From a checkpoint of a small self-supervised audio encoder (BEST-RQ): arch jasper.
Rows from block 6, named by matrix and row number. Rows with one number belong to one channel. Each number is 500 + 50 x the weight over the matrix's rms, rounded and kept within 0 to 999. All counts start at 0. Numbers have three digits each.
# convs0: first width-5 conv (model.blocks.6.convs.0.weight, 432x288x5), inputs 204-215, a 5 kernel for each
# convs1: second width-5 conv (model.blocks.6.convs.1.weight, 432x432x5, transposed), outputs 204-215, a 5 kernel for each
convs0.77:465467527441442571510437365428488513533492537458509469528601523501452417458443491592563505487470578426514519523449546393568673545693388477504439585407480527528568463493427384455497
convs0.78:538446530478487428506622508586458516463354441493434458570568494478509516419534569492485532471419461546517523395475515482460447480504524465487587546494520445469546477538442528519466
convs0.79:500483457513525511397486540598540428483441550426477542451532489462452487501505330449517455453446421528477470423428567534487482453581576399465530526522416551493456463602557530571484
convs0.80:478506504544528486466600466463519524521458483434526541545534464481528563515498564441549507556530500539444468482407436448552455438459436484492452476525407481488420474487546512498536
convs0.81:522525553537541522478419479493674585548496364544478504518623479532465524537468562434451498540517473530523600478679498446572539563512459497540487500481478527507489486474507428544404
convs0.82:482476448436447465497515455404457496471477603534507456485480481442544549594551556496485420512466469517530484516470534542478507477540483441464443548432522505443378554502495566495470
convs0.83:524485490498450585479441409422440421458485453523416474440420518498530543457431475461462450498447481539547523436446490481483477528507452508525486562516507450470491545434562475506477
convs0.84:511514604495471430623533546588476533571438461532508534472558582481497479517457559464356427494442496547544542531495488483530515509469510524519486419491560533500528488501524474485530
convs0.85:367430521540549486569487499617463502444431497483468423469464488450564495487395478462472504519481510386433422527536534507486517508504554410505513543568442498499521494410522544416496
convs0.86:483457389533476540463456444429479565549488404456487509509414480465506501503534533473595607487522585526538460474493467498467518544433441549583476546527541451598527508365515528510462
convs0.87:462573474552493401477429516497550450435491537439542518536495458469390523537481506625512513490442455590424411518547468532578537445528646473532525562471543537472513517444437579457549
convs0.88:520589504494480496478593394473491541505515557427619484489438485508457485556634552553550485518486530498501502504524525502554521447466483436436501531589543546518510567477529455408501
convs0.89:521431541431506395467569521556412423529587530501489528475512520524532488450351444576580516443442532487432464507545540484548590448475557511512506507482454500520568447478472484504535
convs0.90:445511553531477430564403466451466567478426435467461489547527606409520574482579468486433450484458519453509488604428449608514504450568460542523503328479527553537542363448327442503486
convs0.91:519568566541461536507455407405404520491444507451436499525546602506468529525403488511499529497531449596502502458520547458587496514528465529599516566475534525448523626477494469478573
convs0.92:487563448434538474397525503510604546553534416469541439496517473476495480471495545488446546477433478505510443496551537595429553560453425430540435543503418536469460495391461569535490
convs0.93:414553540582515404470470516471505479504543514518508472539538485534463586492539541590498587515425479542591602488538409473457571529480550443501572536447464492584587573524604597541466
convs0.94:528449462493526508465460482509455434494436533392502417493475456470422484447506545556555556496519526525509426532475422464496435573450582505524465546525517530516558546608532460509467
convs0.95:463579486512518456471618476518507512507457529549522468510567511516506512388480494568451459525611524514522428432421553491544461517539481406542541517592468522494507538361525511522396
convs0.96:461528506564561556490375546475541513456574515488487508557553523535481491530468425524444415552511468487548472522495577462487556483531462560448529539578502453480470472556508464492494
convs0.97:499519567492612532425443490425472532594526506426460537517471532448430502548452456466462535461454477464511473562473585481424536502477369472526571499533534450448454486588488562495553
convs0.98:520494515576571513562523563570464445561559526502517549541467458462510488537443539462546437516512466521504576482559516442597521479504514533487537509552438518470484511455445542469505
convs0.99:484501494598602434518529501453474624559407569452479583491445447460492430416399421522476432502563494465500593568524486516489463452523473513447578529569387495512569566514597483376450
convs0.100:373471468462477575449476561533612447511519518553515478551488569549471477468422572475466502481545486482565485451480487483522479483543460557578541465440618568434473451499499503441561
convs0.101:457545451502536449481580425486573472555466490403511423498467507486509535466544553541470485379575496486509645525607441522554490541573612447540555399520456564482540379511439500489496
convs0.102:428509511550499507485412485615570547430462475485386404517585511411484494437514532592512480535513514471498512555479523454510559525426476497499474523486489471558478502337412440505352
convs0.103:537482477473481410462604413442436580476529462546523414488524404498472501453410512443425493507591561500536547486578556402523523582393461516461594581427472439606446463499538495540447
convs0.104:454439500498579455622432552502478477477586489533472538464430508404454481515538525491511386460490439448549493480473482416436415538425419593472493404534551539529474498443482522512524
convs0.105:383463529556494551470510498467414440521539555470528540535598551487459498520520460521474502452467531492499540440502517435522475521456458402512510464568485373501458485506490561486543
convs0.106:489497540485420456490519506477527600517442568595521497457524453556457430380513491593550475469446476444514460496454475537540460448572484408480432378546474472414547583520422506534456
convs0.107:432498472518577468460578569467622553443507559475472467577718538480567534525507517514483459474429562469483523569588522518547545463513594485528519414513558471493496444493491382467459
convs0.108:425494530513498426529581493597420506540427518544511533483467542562495482507575547516484521420497510514495465464509459525524537495468401345541488497462532498485493434575576506506615
convs0.109:540517568523502435442506491429417544529484516388520630432513557429496508557436403480563472399495484599509477516405408475530501516482476500471438442434469479448572508440546538474499
convs0.110:526521459555481456578461566472561450574538500531508441548536472449511490565568546628553449504469463422404439486464483382522519538532512534493507489570427561563468464483553407458528
convs0.111:476515424447536621434614495497522466483522423410432394510430447582532457443416469535567406490524554506440523561433579585581643489387495513622459460377496546597481439451552443511455
convs0.112:536506520453585576530471460493576477503496610606455561631735570568524536452428429440545583496555500527512521588492467479423525493490569446449460491434609556492389456486398500506450
convs0.113:446506578519619447599496450483402463478493556457516526430474531488410536458452631580568422521493533515466534555505534428466488509507480543421546396487352605502556563594542532495579
convs0.114:652489490535517490427560539500606589482559545549524525462432501448494470501386462467493433552561509582519413510513506424431470489533519546402489464612555429525442551464382563504535
convs0.115:530448621557504460565526580441480485518485531501499527547508542483502436546458495532505485520535591476562492558554585524469693563560521465444448609358445559461504358493506548477441
convs0.116:541561583476540551425499493517472472452470521466394434482529470457506510424474438464491473492493536529590522479501483510550542411452439525395513465443461466498511472514499536536521
convs0.117:497468524463626606517486536556466495512468509450432566491595469461526553516579505477471525551515545528479436484459482468400428488570519545473477529551514559444430463359420486494455
convs0.118:442490541512647508512535449501528447463585471460521534453445430455536424440539501566536451546477511442459439546425499511509518419452513581543519422449425556524399507453494498549533
convs0.119:444577577499456433420422515506590464530543521488559511493417395534555505473466433519525620497560423475638430473449435541557493542444411447605506552556499472585677530542514493492403
convs0.120:486582520523502512544480532548446620442557512530521433481522415507404417529518517509573597471540452537494424545427584457477575539355608531471348497556533520476499540454673544506482
convs0.121:509582474426516456472490505505361566505519534584468507505532478464457476528410490474483407455548477538424603587413430530507540494447528524527458486460473562507488481534547525511460
convs0.122:584539458540517433433461473582616553468541480518486451505617473443499500562517456520476498470495462450462444552470550502489454422471463481563542488492579516567455604464565502506520
convs0.123:516451537588430466465464451474450524521498537551558538582424462495522442517533467611512589484537491504527478480520556577478505574449394474546483477455453491457471489547565542621450
convs0.124:599542615505544482535488469473488530543412507540565499563561544481472489437435479570474513586535468540420487515483467582509584539490544455497497549470572516443544535533481575370535
convs0.125:580516515433434610482516464509506461477496429506440478509496612541542491496539495430466470522504478502467487467516604515353411504490501513568445532480490538476561609572430470452511
convs0.126:517514437498450470477563585538519472501489585504523535555467492501546546543388379542478525474540479487438592559491560537557547462480504605576566507476524555456473457510534531514522
convs0.127:427486454511510510419449510492535504513512601409461520585547558433485460472516573452507481548435542527405461541421499514493573465473536476447534504583576438554552508428508494472458
convs0.128:487551605455499560601497397567475464470444411483527475516535444433500389544494438449512527498520470566420498472515532554523560597501437518376498498394516436528576556457504530468368
convs0.129:492496480453611532529522472483503516519472524467492472433444527539502545466476449577521560478489474520498479536457435468588552536615503373547499463638509578497498449589472465542504
convs0.130:511544526462545458494498591479513516497538392536513500495512464498522477468485511532524548527502545573528465531391549566532505496444568441467463548438504410512501555512522488471516
convs0.131:559452478514433444524473532437489468565505428577603519522580560503431482422552528493557584524544508538523591612557525479419471566558612548584576520465501490464438511558500495439488
convs0.132:463553484478497502476412483393532479477517504429407497409500501519520466480488452431489520557464465509505566476469529485540487392486389484564494564550649539490481574487500449492436
convs0.133:563569454531467511504472472441492425499547548583533478399485536558551632475484498455472528444490540539453433450479422481538512506445504424519586547518579485466507438516459424510600
convs0.134:570445519532487487513527378524418574519490531447505517422473458459527507469476595476614592542572560471543583594504503560509518508486492474504497510457463554516470479500490484515505
convs0.135:430475490496491452539542574493451447476507553484496478474513502514509456546509495473422539474504448464509496478465402573518550524583494422529529536512542448540459453493559471502544
convs0.136:496534487589435534506552494405538476546466481534499482464509492539490456470588537509559489472544512514452594541439558482462464467560497514541534489568432460544529439441522539498502
convs0.137:501444519534503504543518473410522429531443377481500498473475510418501489488606503429440574484439571506604520478396472585549534547485498431569528482524509584510507527498576523476499
convs0.138:525475459506496510557570494509493479471488458451551513518476467488464427458515530593517525473431493525436581520482525460486468413526520501431488555496426519487498424485526484477350
convs0.139:580487501489523637554552459544412543525498481528511544582570427445507520478513500583542518578532555504518479496417548488563462414515546498465463460538484424457531466448510533593570
convs0.140:534450457503554489531489600454584556566499430490408420456569462532547494477620549526552463481382485526438435602537553455470556499423446492441573538558518423551470527510394501498452
convs0.141:574509579505511540457506443536634575511500603496461492471506466539508502456530470518473559518510485519432524535536587572492499576515496497506574587590520567477515598496485615475428
convs0.142:512470644328406488394476549480395433568494585529487503570473502449433547487500470529424498382470430574499508466394542493531389550554405522564526474478444563532537563461481415453446
convs0.143:478562576513539511525512469486438548465492432469521438562460420480426461418454587594520557411488449534472389486490546533554402409510629598544429531522419566456476527539510506601535
convs0.144:493483391528509438515525495484443452482432496550477467395491497522469472518559532531538564484486485480491406376508435472542452502477513572432524450497395421568480456360531565447529
convs0.145:650489504462426537562500460474492464518448608373521540451498479462510421449469469451552588508493459430445513448422474465589468565564435553537569435488524477474504503519557547510537
convs0.146:539570495395437481563454451488516509499524466519530466507501505520536497547582414494581479465497486551522498572475415469505540396539592454529488511405463554505448453517575539482413
convs0.147:517531570479411452479487501436562486500452499420508535535604513449470556509520605554464457443452532482502589410575433497558517523464430537519494531517441627401430548464600479577487
convs0.148:484491532464579521413428470458502566442580534393532513383474481440450530457473530578386653452519606600537452476519470477571511453464424510456543518542543608524534478491581549547507
convs0.149:643545530595522531486552543522523513398527457522525593527447421498517541500430467492491537547447538450498672498535498528513451494567427570534495512497612413560538577565494556513495
convs0.150:579581494558485510564506499520488482571470555519558466549403536466422522459378571521410507471562503499453562607554462491460575481547558586465536523552481472475445493516517492459563
convs0.151:555495475529321605375553565433511583500527468442549447541562525507526473450552502441524489463556482570495406505556492485437473493452492492493460482462621406528506479457512452466475
convs0.152:514530473547622470559434462443463546477466462444491582534459501446465566480544546547522517519490456577520471436475479450436481392432459531348483519548463489506505478552523485514402
convs0.153:448558516446430466530499445488522556426481431472488451493517430489473414503433408523572499673471442478575521448470478428545509497554478604473480499564497501552563530483506424473471
convs0.154:526512596466437400404451450414604460504564403535511468469497507455507584538438529475495546468498401462487496492432478475583453508493425385502530580427444493518518443450425483489558
convs0.155:513505414561473537506489539470512471469519468479449510480410485485468438526441467527501430405534496516516488423452532447434505541555535469481548462421474410593534494598544543435514
convs0.156:455593474479472564452406574459512472484488408465564479478446440428469464508518518408459518453543610465573526485460488524528492534522533472511536574653506483511517531494501512457428
convs0.157:561547515483511557499495515409495507487417378479449378486487479542463433436526552564584578523469478458463513521522494440507513515443403488470417535396541459545538469457561485543473
convs0.158:501563534501567415589487558567457451527525521539487547459548542489511548510563508543544497452554413503564501505487507394565453474472379470551495487455553585545510505464515482455416
convs0.159:431462521480465536527608508531548493435442474531566493553546490520418461588620489497484537458435542467445603493502517503489532540400521423482526482473522513514531538451505456541492
convs0.160:453503461454503456538489441401545513452568448422451448458540568540481503551485483534507502517571492478452551477409525454494536483527544449541513551500410536501574528484499459481511
convs0.161:449545492562610447516533460493394509525533559531543488452347502449527477507526476475503535468520448470502519521514556529481481486517500463583517440561484484492498495623482443531561
convs0.162:468460557520475486526458458536402355416536429521454492497533500557558480474450555457487513486587516469498511491479484555492520474583437504573439604444552474508552565468608530526479
convs0.163:477496500456412426466492511422494500495446527491541487441436474555467506554414556641581457522458515499531565473470525472572483515568479419535443418596447547434564499476404393454526
convs0.164:490506494513551425441470576546431453497544514422531529530470456511418492472598431489498516572464535499422559592438510375503493544514335561581458437559549505485557419481477524511548
convs0.165:541396521486589536378480471530511510521465479438443490502560503514522515596480471479467574465530475455482410497455559457528495529521471451383449452425501501517515454517549522377458
convs0.166:505499436531453373448556438485546501536532533508494545527507515454452393435541390537609459546480535440530537502384544560475535542465489505562541471496338462579511612566512477558471
convs0.167:629443499586491466548536502557439504505509484539386492492560482533547495445552496458509435484506508534428574505519564542525513489439504563475502503429441413533530412484569505532528
convs0.168:531582572524479423517399507439518485542414435507509596572511393389449508543554402520425506524493500503496449489518488583541445443475448457472514535488412513526510529516477491544585
convs0.169:524519507494501568562454596433464472464552525464539477520476519443417523569520533549525473498557505551445527459471511499484488579397477454531517517633423508579494508535523518524454
convs0.170:372514548428478381519495527502515457472461493545590430500623444547431560591450551503444470476519516459481486506523567492526499457448495410501523460471460496452489544546546553464486
convs0.171:543462576464436471494545518593542529544548502513458499457507516524436497529445480515533587467491456485550393481523546461385499528439504517520514489635462462469490607562420623552433
convs0.172:525475501473459455508466471446509539523472489579464448422477500492457473445520513545506531460449589565539480495507476507346494547481470450495600536461552447464649463393560454396476
convs0.173:449547499550453527477431421515409411418412515482470467561503501479496530497439471477446534569455551521571524488572516510486483474446460490404567497457474558498452428538483552493574
convs0.174:292506513525377444538521463544514461468474486411528579489494563483455485491473529478491434515446508492591419453550491559546485481485434499560499509564672400512549645460458491513514
convs0.175:426642457503458467446493515486524533499529555579577524538475404472539447496507504468549543508500521483481521536468481533586474576503453587449512459548466495535514452597471430476506
convs0.176:467506475481524436471514488556462530457419550589490528459476465480466491492493443491488486487514488514493543525521490567457524421523497542529514490448520471546473456477588450505563
convs0.177:553521491423477501466485488448609520475515497511445508432541562460475525495526533506527502517448542483562459420480465594481502472535510476564549478606642530497538568513545543493511
convs0.178:505479438444457605529531361472552512486458540500549462560462496490506539556450546479500468523429518494498527355497516517501526532474569558502512513493472586539523571599521524466524
convs0.179:503442478446500453459538519467572529475546524554533439500562479505522525527425485547504461526442516495562442474508492488476502576518475530473508472470480481442408493492410465475520
convs1.77:507413461461454471390486364527477555472621486463501430474556493537493456424561609420514524585549475554518451448434405476507443513412474429469469479427487515535553508528593466468556
convs1.78:500555402464424554546431514514462483502496463538494424554536582567476534451533584522554532502479438540497492428495456552571455531539476552417447513518430553653560487504489486439484
convs1.79:501513492497607536461651509502415521522481593455474575452348473507558534506585554395442393417466489490513402375471498469468527477507578549426542462512486544505381470483466498447473
convs1.80:542475457516516497370510474543430502553511403529546503622494547501467486489469529413496520549534482415473581493545510586579549477500479456422438455521453541422410504474472499491388
convs1.81:624491499472515527550524553532508490553417521341509503534544501468509497498477558418563543509554502518529433532520543527466457446496515511488482593500390468524472463516477514488474
convs1.82:464545492522506610555533419476516473617536564515583578579621557494491473459568516458504457530566516566451445439540452534473470485502488363467495606563518551420521556459553498498547
convs1.83:657436485445502625523519424483458493542530457509441386494534470442458498454437488509466501458429488540518508496528465570478487470472592492581546512480526433536548556477447461531423
convs1.84:614414487590474457469460506556487454484526508559501509435529515477497444494472495437557453487536495535510512542453452463462470494537540550490524486437454513481454523472524539522491
convs1.85:573450540553503553466485464473558503577450477605488473513479509487489535423432462560491584552508570482494488606499442503422567501480550493557512473535458491508537572504455448428564
convs1.86:404493467471513484406427551457431481532538515416522580558579473439614553536551583482464522572555459494473447472408484482445640567526450524537427450488508517510452587543542500458498
convs1.87:520510418504586417428552606391477485462542496514462390512384438498504506517587479495605573541549435580470456535539583509505539424527586564447515456485527439634476495562500511646366
convs1.88:576514530519475436513502526466506454489493531403542553531492523521519474538536487448545486530442486494469484518445484452522491501456515570413472511530510478443446465416532416471487
convs1.89:594528465441425453448497524427684455522503538480540431395471494530421541503496552547472521430510431443468476471546501407488444503527446408505618436464523503462494545453497518602406
convs1.90:489434501543553580501477493497488505457495499453436545449444506574459444541626473413503473543588442533514548491502528484541430553461525460532424447627509446524482507495531493479542
convs1.91:484468513450609566475514519387470594516535506481513555411390525372542543531425506465608492518515486487513523453514530538512472496499523448547437526374435467538462451610492479614494
convs1.92:526463498483558442478402455448453509464500454463490522583613566492552393383506500517529478541524502526594482537529528505481472575558498656535491548447499431435478571540553500529467
convs1.93:472475415411355509478504498438466483518537538496492479546596447536453424464531575486549529464408456539422468463546482468449485451475475508579478554534432549446482479414529526568473
convs1.94:397511495472488441489528537454504598515519505479501495465511521549560495632474461406554557421419508489439509480487508513455470547532583504472582522524438570523594499513508491463445
convs1.95:513491505488455466540532559455477534434504520485557534561589616582430541494467509479453466422512465541549439527468473541477544473456520514429506556571481510559580495488500444494440
convs1.96:513463561505562531462495533531352452444451500421492491523518551431473557429616513551488500555526486556491459512536461537484522528536467554568536537597549462540415507480458463506486
convs1.97:525481452532557406515476484467454522524496537483509500569638476434557549462535474417516403410461531505437585468454545510506504465633579528420576522551549476467541484568569492541515
convs1.98:445520564547641449508530497531585458554529525471560495505546500545538519527546565499516522501475489491550579383442547446502543506488445496470497471545471536509462542471484427466522
convs1.99:474506529539523489538491383493580449492524447408504487422480430475530525502542461470521494523530488522496554514401422475470391453517499483406473444527513555553521544502528505571579
convs1.100:612477445492390483622544487477465554573542531430494472443582500508509427469466491495541435444547481553489480543557568526435474524460546412502502547516473531556504455517493464482507
convs1.101:532446583469544513485528508539568501521475505440536505520447548472493567494562496512481509573536552477442414460508490513426474561533458392508504525486523574501439486432463408467544
convs1.102:531469546507459456536470445476467524558518444449570559457498511508517432591479518532487509569598520484505572585484481593589573491538427470486397483438543429510470461453445611516571
convs1.103:583505424448543554472562495622504562499512486428481513574507511580528613542515536504415436451524446409463508466440623535467500506469553465473403484415479484441537605427499488468522
convs1.104:462526509511447488512537566510504494489449565422442525493567442533556560416442484454526456383548555580584475530461605509494531495435545496505486554488552563463558585445497565499401
convs1.105:437496436551527537487485601432574475488484522600531529506488544484550493480588512557474486517375493479545504514506513415479414439489436528489481539500499553520425452419493513460498
convs1.106:548561479469473494574393471483477515453410533556547542402502468416525459485512428533538455505463487559493504478437508600500480403558576500560420505470490500456501540468521443506506
convs1.107:513511580451445404525505478645461531446454437483507589487421540486545486484518515571510405566508553456556547415479487500434525387451460505452569469557506540481487495522522532469471
convs1.108:458517484473540525491486553471400551489484529567423541588507510444466566552597529542462542424440480503559596608500493518458486548450530549483458478420528435434508501531496542548496
convs1.109:427426433418445526489479531549536512463513556466610495511555491490541484429538505440568490547485540427482457506528525516590500563451481565485490502439439562504410527567533590494481
convs1.110:427496490606549520532537472467503434448535514426478497495400513430577398520563448470607493583455496479532616583532527588482482506508565458546527526526535586505430486540560480518502
convs1.111:440602650547486602498600479580457424567402478435456559496399523535457460534423514469456470452553477530569458515549452497514424496540566539415509464458502526500538623461461488507601
convs1.112:442517484522495511505406530454522541498494490491554487507463492472528496537534592506538485503526442497475552554505535442583539500471484464554506490572387536552491510519505474470588
convs1.113:489548537534429459581561536452627598523395461458558440484442534390487554462381404531548574420496461492457529540437474434489461625485514505513518577489502527558468473487518528540569
convs1.114:489526539480471499518482543519594473534530608541531470525491465508549583512483519435466402432572524562467459549483440476439440541495566504539428498576523506498480580621460508583526
convs1.115:539464524478511513513485470548445425443456588440513526471499567515489529517468558510568532503486400406454497521533436472492411515552592400511482584522539482612414553491567498415487
convs1.116:512598515497412475537511480455421432482570572460460544515527391524529457473543535465510602414567523494521557531397532495414586462453455574482488547487515442507468504516395484488447
convs1.117:463492461527489454567511485494480476404398477381542563500546501491520443553487539454488505492457443421530595472500559493477516504477522465491531475480374583508489484459518549481529
convs1.118:559531519504463598483525460432442365518524491438423542508508508538555481516514544477575503468572564577493477484492470506514517533494518434479499516529490439536545515414570552451585
convs1.119:471557467588498493509529461570539570516484433469564471511465517471525411449448442535529557454518508500540472583408491455438559499417458471430546474356627413587475452504606617534433
convs1.120:577427534511422417600559433537537563468556513504524494520522467545496525504541505484489465532553419484571438507448501542541502492445561473598461505491466444439440623519425441576459
convs1.121:439433519540531522535499488453542517545508519485462503417508515568525454529570465507499493527516648551555505502515459500563574477513490512468527464518511482536502483474531511442543
convs1.122:510470529484569609505548473530513491461497498447469486521450475521501449507539478476453545471543444533523445529531500417435501488480549382491587566540533471446432494471448567459589
convs1.123:495452498468485542456518451539499500534543517493489416523470497499530502533505510557439469611532535469514444547535518452503517580540486545480428561442536526558486552547491495538507
convs1.124:440503503551547443592516464482468486535478443472569490425472489471391378541511441568510481442513451488495484638575522534548458552539480531555500422412477516516566493553481514463465
convs1.125:415516474532379543429487396426450471456494570495490489504463524535515488483486619539632486620487459525527406543562506503465515585512585581577496389544497530526526530504455474497565
convs1.126:468521468487431455461393529546565504525484496488515522523535548466407506569485480515488583470488530393539454464476431479445425502497400474473499585517503583457546431542480411492386
convs1.127:543560490539439582446421461470574570410525473512446520452413538493496387502504492548551609355477453433574402431507490431494513549473518560519486426425505465514481589490450411473465
convs1.128:496502500574502478520574452448609539451481500532546547502517464434563544465551472529451443494506498537566517490562542569462521426550548484434536452440499604531482489483558505471405
convs1.129:461551422493540558433475495531439495574462462532462559523530511578479581440478525509561471528474483533480531444515521489558435523438428508581503576475500468550616552506420513497559
convs1.130:530481511454450428497542542501477453520565472499523477520590568464569449453551473396474522425442453459559558495545436643407429522514504494539507399614528336429524542423460459450445
convs1.131:443470522474568452484463475478426365548523512431493413443485471452485460558474425517597429622510482514480442535461501517491534501498449525524518509510529547598444519450536524469461
convs1.132:628512460508626529392537440454515530484541528502496484539448556479518452525546562476477580517536579536487525426475453466438517491575528417529483532481540577525598549588468507534601
convs1.133:514544500540454545613533438564493456471486492491534530577514460445479397474417414492433516478490430500498588363462494540364425545513529577574419373499470491466487516497490446529487
convs1.134:498524450464477478533507491530473512519481410481445512542484470508457498497518419556588565456506524550485422477498518547487469556512521519470450509532483396427504508541470519469496
convs1.135:515453499500479502452565541576523492529456445514461540506481567491459459432484512564489503580433505533436478465467480489433495485440498432455497538564543446523525514509462392479555
convs1.136:542535463479502420473551462527508530541501558540546504571506485533539642526443527482490390582476514512436514519514528530556532444397477506468463505535513369501438454560500454472506
convs1.137:578518568559478417528515414506518496573468508494543451453554551622593561538417509521515493481519487499472495436501469474571445509393497486497552455467481519461404507459426552486583
convs1.138:524468557475551407406506521480445476571359487590467550481534515531460499620546443498549424426473529391542491424523522503540573588519462490413503457571428542510558445516474500492561
convs1.139:482553521456503462475526546553525529507436494501429434486475498566500525435434442626521478558527414533509469555467447554457460490449428553495544444537552471493529445526446546547502
convs1.140:555440536448388585514510520479557531487482535480396491442494474534565423665616510504547519455426500516432474465512478558524461498414492476477548476475436408392537582457532536493501
convs1.141:518507531497492439562440403572618473487486417445425493450537500441419634487483451548448600453453571479406481570497499487416410580489466500581493533516524563511405551402491559434448
convs1.142:433520476474409457526458436479557546567464532517413568491434443553438524635479445528525577485502503552519605517432466509499579539451402575522501538433457463492482486456497521480497
convs1.143:613515495600560690489527503457412490520496466531466498525454570478505451481524409534567617592528534516511531548470438496557551581511533465458575522545426496611569472562532486529576
convs1.144:573522502476487393531481574566583437553540529423414491444462534375560538448541628558444482512466478448457409472467541513496498513403512481512462519626526545519528335507510546517554
convs1.145:513536551490434398501503514455557511430524352426458446499476497429401430540481505473504454482427495538537475513506499482523479478456517465488500475543515432561475501475533423582447
convs1.146:489596556573413440490513547614482491480440459533480545526503512479540500528498494477481495595427428441404625469488508480479488566460422384514498425458596520481562516422565494505450
convs1.147:496518470499508467436449527503417552396559511467479545560559585439508473517486538516529499461489536546479530436529433573390520417494464532541511518413520512449503479564483526582467
convs1.148:433386510563494615526501542397494499469465558518487530533466484504490568537480388493551467485499545482451394532470528397531434453539488512552544521598602483574534587484536470470605
convs1.149:480385497376545520506526508497518524414481540420500587512472535492532487486497491459458581601512504526498579552503464506640463578499508570512543493542497505466576504496480457490643
convs1.150:520540445484542533462481534475514514459455526498516519486484514541508434483446525500432539495480474490491507493443488554549480517496545449533488534519482490469470522418535424535486
convs1.151:485512513519524596482490554446424484562519532423422533509458458500488490456463443543403530400511508618508406505527518435445460530499448370538469487503481488471483537477413526501469
convs1.152:570424550477410497438410493518417516473457518507533454546539392446464532522462444464538469488533614547483638451464490472535427422512458549498493497496477528610491518539573482464519
convs1.153:497547515597445588459400449426469452524487440495478471510551380513545516568558482604516511575451558537505412441466480437524515539513538638465543528613467339602466428543390398510536
convs1.154:590476497535573473479490476518460489509491522486595536522405439481489454353537540526648528551458512430412522537467513474450487532462453533438498450505585548498471512488448546493529
convs1.155:506577497551377518439576488474445471455481588536450463447445409506425359499476480529547498419580502481413497482567471503588444482539555469497485502412471551419479545494466461487341
convs1.156:500521464519459527508490470528483415421438483492505552512450503497450507473487550584516490480583512460510545517476567491500515456477501507498493473528491497491474495546607537512467
convs1.157:586446526516469442501456490514575528466456398505473534451461477492475482448460539517501541454473510477523540466497521589384519477577480415501540469428432468483449398552486425563488
convs1.158:492464539468513467500469455468519479444583500593445504452602427455429490543422473592552533475475460481502503455552473441373514431554488520433517480546474532549567391525414476542467
convs1.159:609509548541407393466448536526485494592542510511497511494538514494431516464569481533513611539489506508488490470501403525446606470518486422516468529473444429519489465555507451472509
convs1.160:507461448549592444591459506469407535457511518468519431507488543608447586618603533484489545466500436468460514525512463500498441419444471514498491474488526559607478484482484507539548
convs1.161:540433465437628547526425459606579518414474477508464503417488425474523510451565510535516450426543486484514573536463545534556502546503524539541421507558505524475526453534451522471519
convs1.162:504505469532593488473547475482540524417562495345554569532486478554567560475479557574472526529499492543485548499570501525466531489526469494499453530459431558487501575626417472465560
convs1.163:530486547607526577600515374495523609556519565511519483487425559503471490478496503479443524622552533444479524638511475457515529495486347542459470518473435628515530504543446450452541
convs1.164:308555522499489420458561524457458420491490372467440480528439452403515524431437469587414482513545591470470379444457435476547543527476533435556557501454497478498456459484549522459465
convs1.165:478428486422526421492482502485512411453476502502509533419528429457454563444401472437509353422496601448568485496517503540414540440534568596502482539465525511402489505443399536444454
convs1.166:503550545442500556578462527427443519416470564622472431524536487598606428472427411557496484518489535500468517493427527442513443452477484546455468439505480457578500446482547553467476
convs1.167:492533488470468438472534469428508559572523535496537514514496502454482515516448488577423458515514522538485493531515499468576474521544484543569550543477493514510552505557403494427464
convs1.168:567537507509532430544486440459525460491533506572484486527496576489571448395447526577413535549468499452439483463467516509558471369465564557455520546516461546518538479473603514492456
convs1.169:484469494481464618511487494516446571515527458604512479467488507515540489519564457516551505410486558564522476526512486557511515491452542592534458445508377480508540515550484537482535
convs1.170:474458522419373492536484474479469488542562526483402514492447514477452486517472501498529503485594483433493573550485513556573455590536426474577528433550499531468470401438418490474473
convs1.171:440459453554609476476514457463436500446561566547495467526457551514433489514566497540469481478518466457483493493564602483496529487534490438531538460470510518573480572453434495505505
convs1.172:543556538500539519581572594474464490474593516565581510492443492598462555458519516502426517532521463546598406531596566525566516427522486412559528519546526426512577542555439420378522
convs1.173:482501543497436519502467403459536521618525452508484524399424541500522539571377504463514572477467445475483605512567467421503443573481620421500492572532528500502422490508527444510438
convs1.174:463588437521538374538525453479576590556383503501535455564421416510539438524539428496471402513538551472457523539465505454470509504412486512450358465456500627537524456493547490523492
convs1.175:478452435461486492471482593511476446484462442494487507523494497479432516577580505439489594528452541596450446535497592461423515425525523458470466527479467521505491454474516516602515
convs1.176:544413495538491403496499471449506528503491435577475441539424485414461454532596496466491537492526440458466473516575506448517496461514517374587419501454504561522503515466538556497481
convs1.177:356508530480555494490489581572541547569493553623475511459507552468472555450533556549587486449522530554524498504488516463583517542506524419530525543540475384527420506471500504414558
convs1.178:552516543485410463459458424524433486421445453621482469503425481521426492481505420471422437535446572560564527513462485496508596521554500489495514538518415503472462436468526490517494
convs1.179:458424508522437530512532482556597515557508468592512538503598527528596468399496464480500446527524519440462462458490539512544499481501446571437536510496536568494564529369550548473451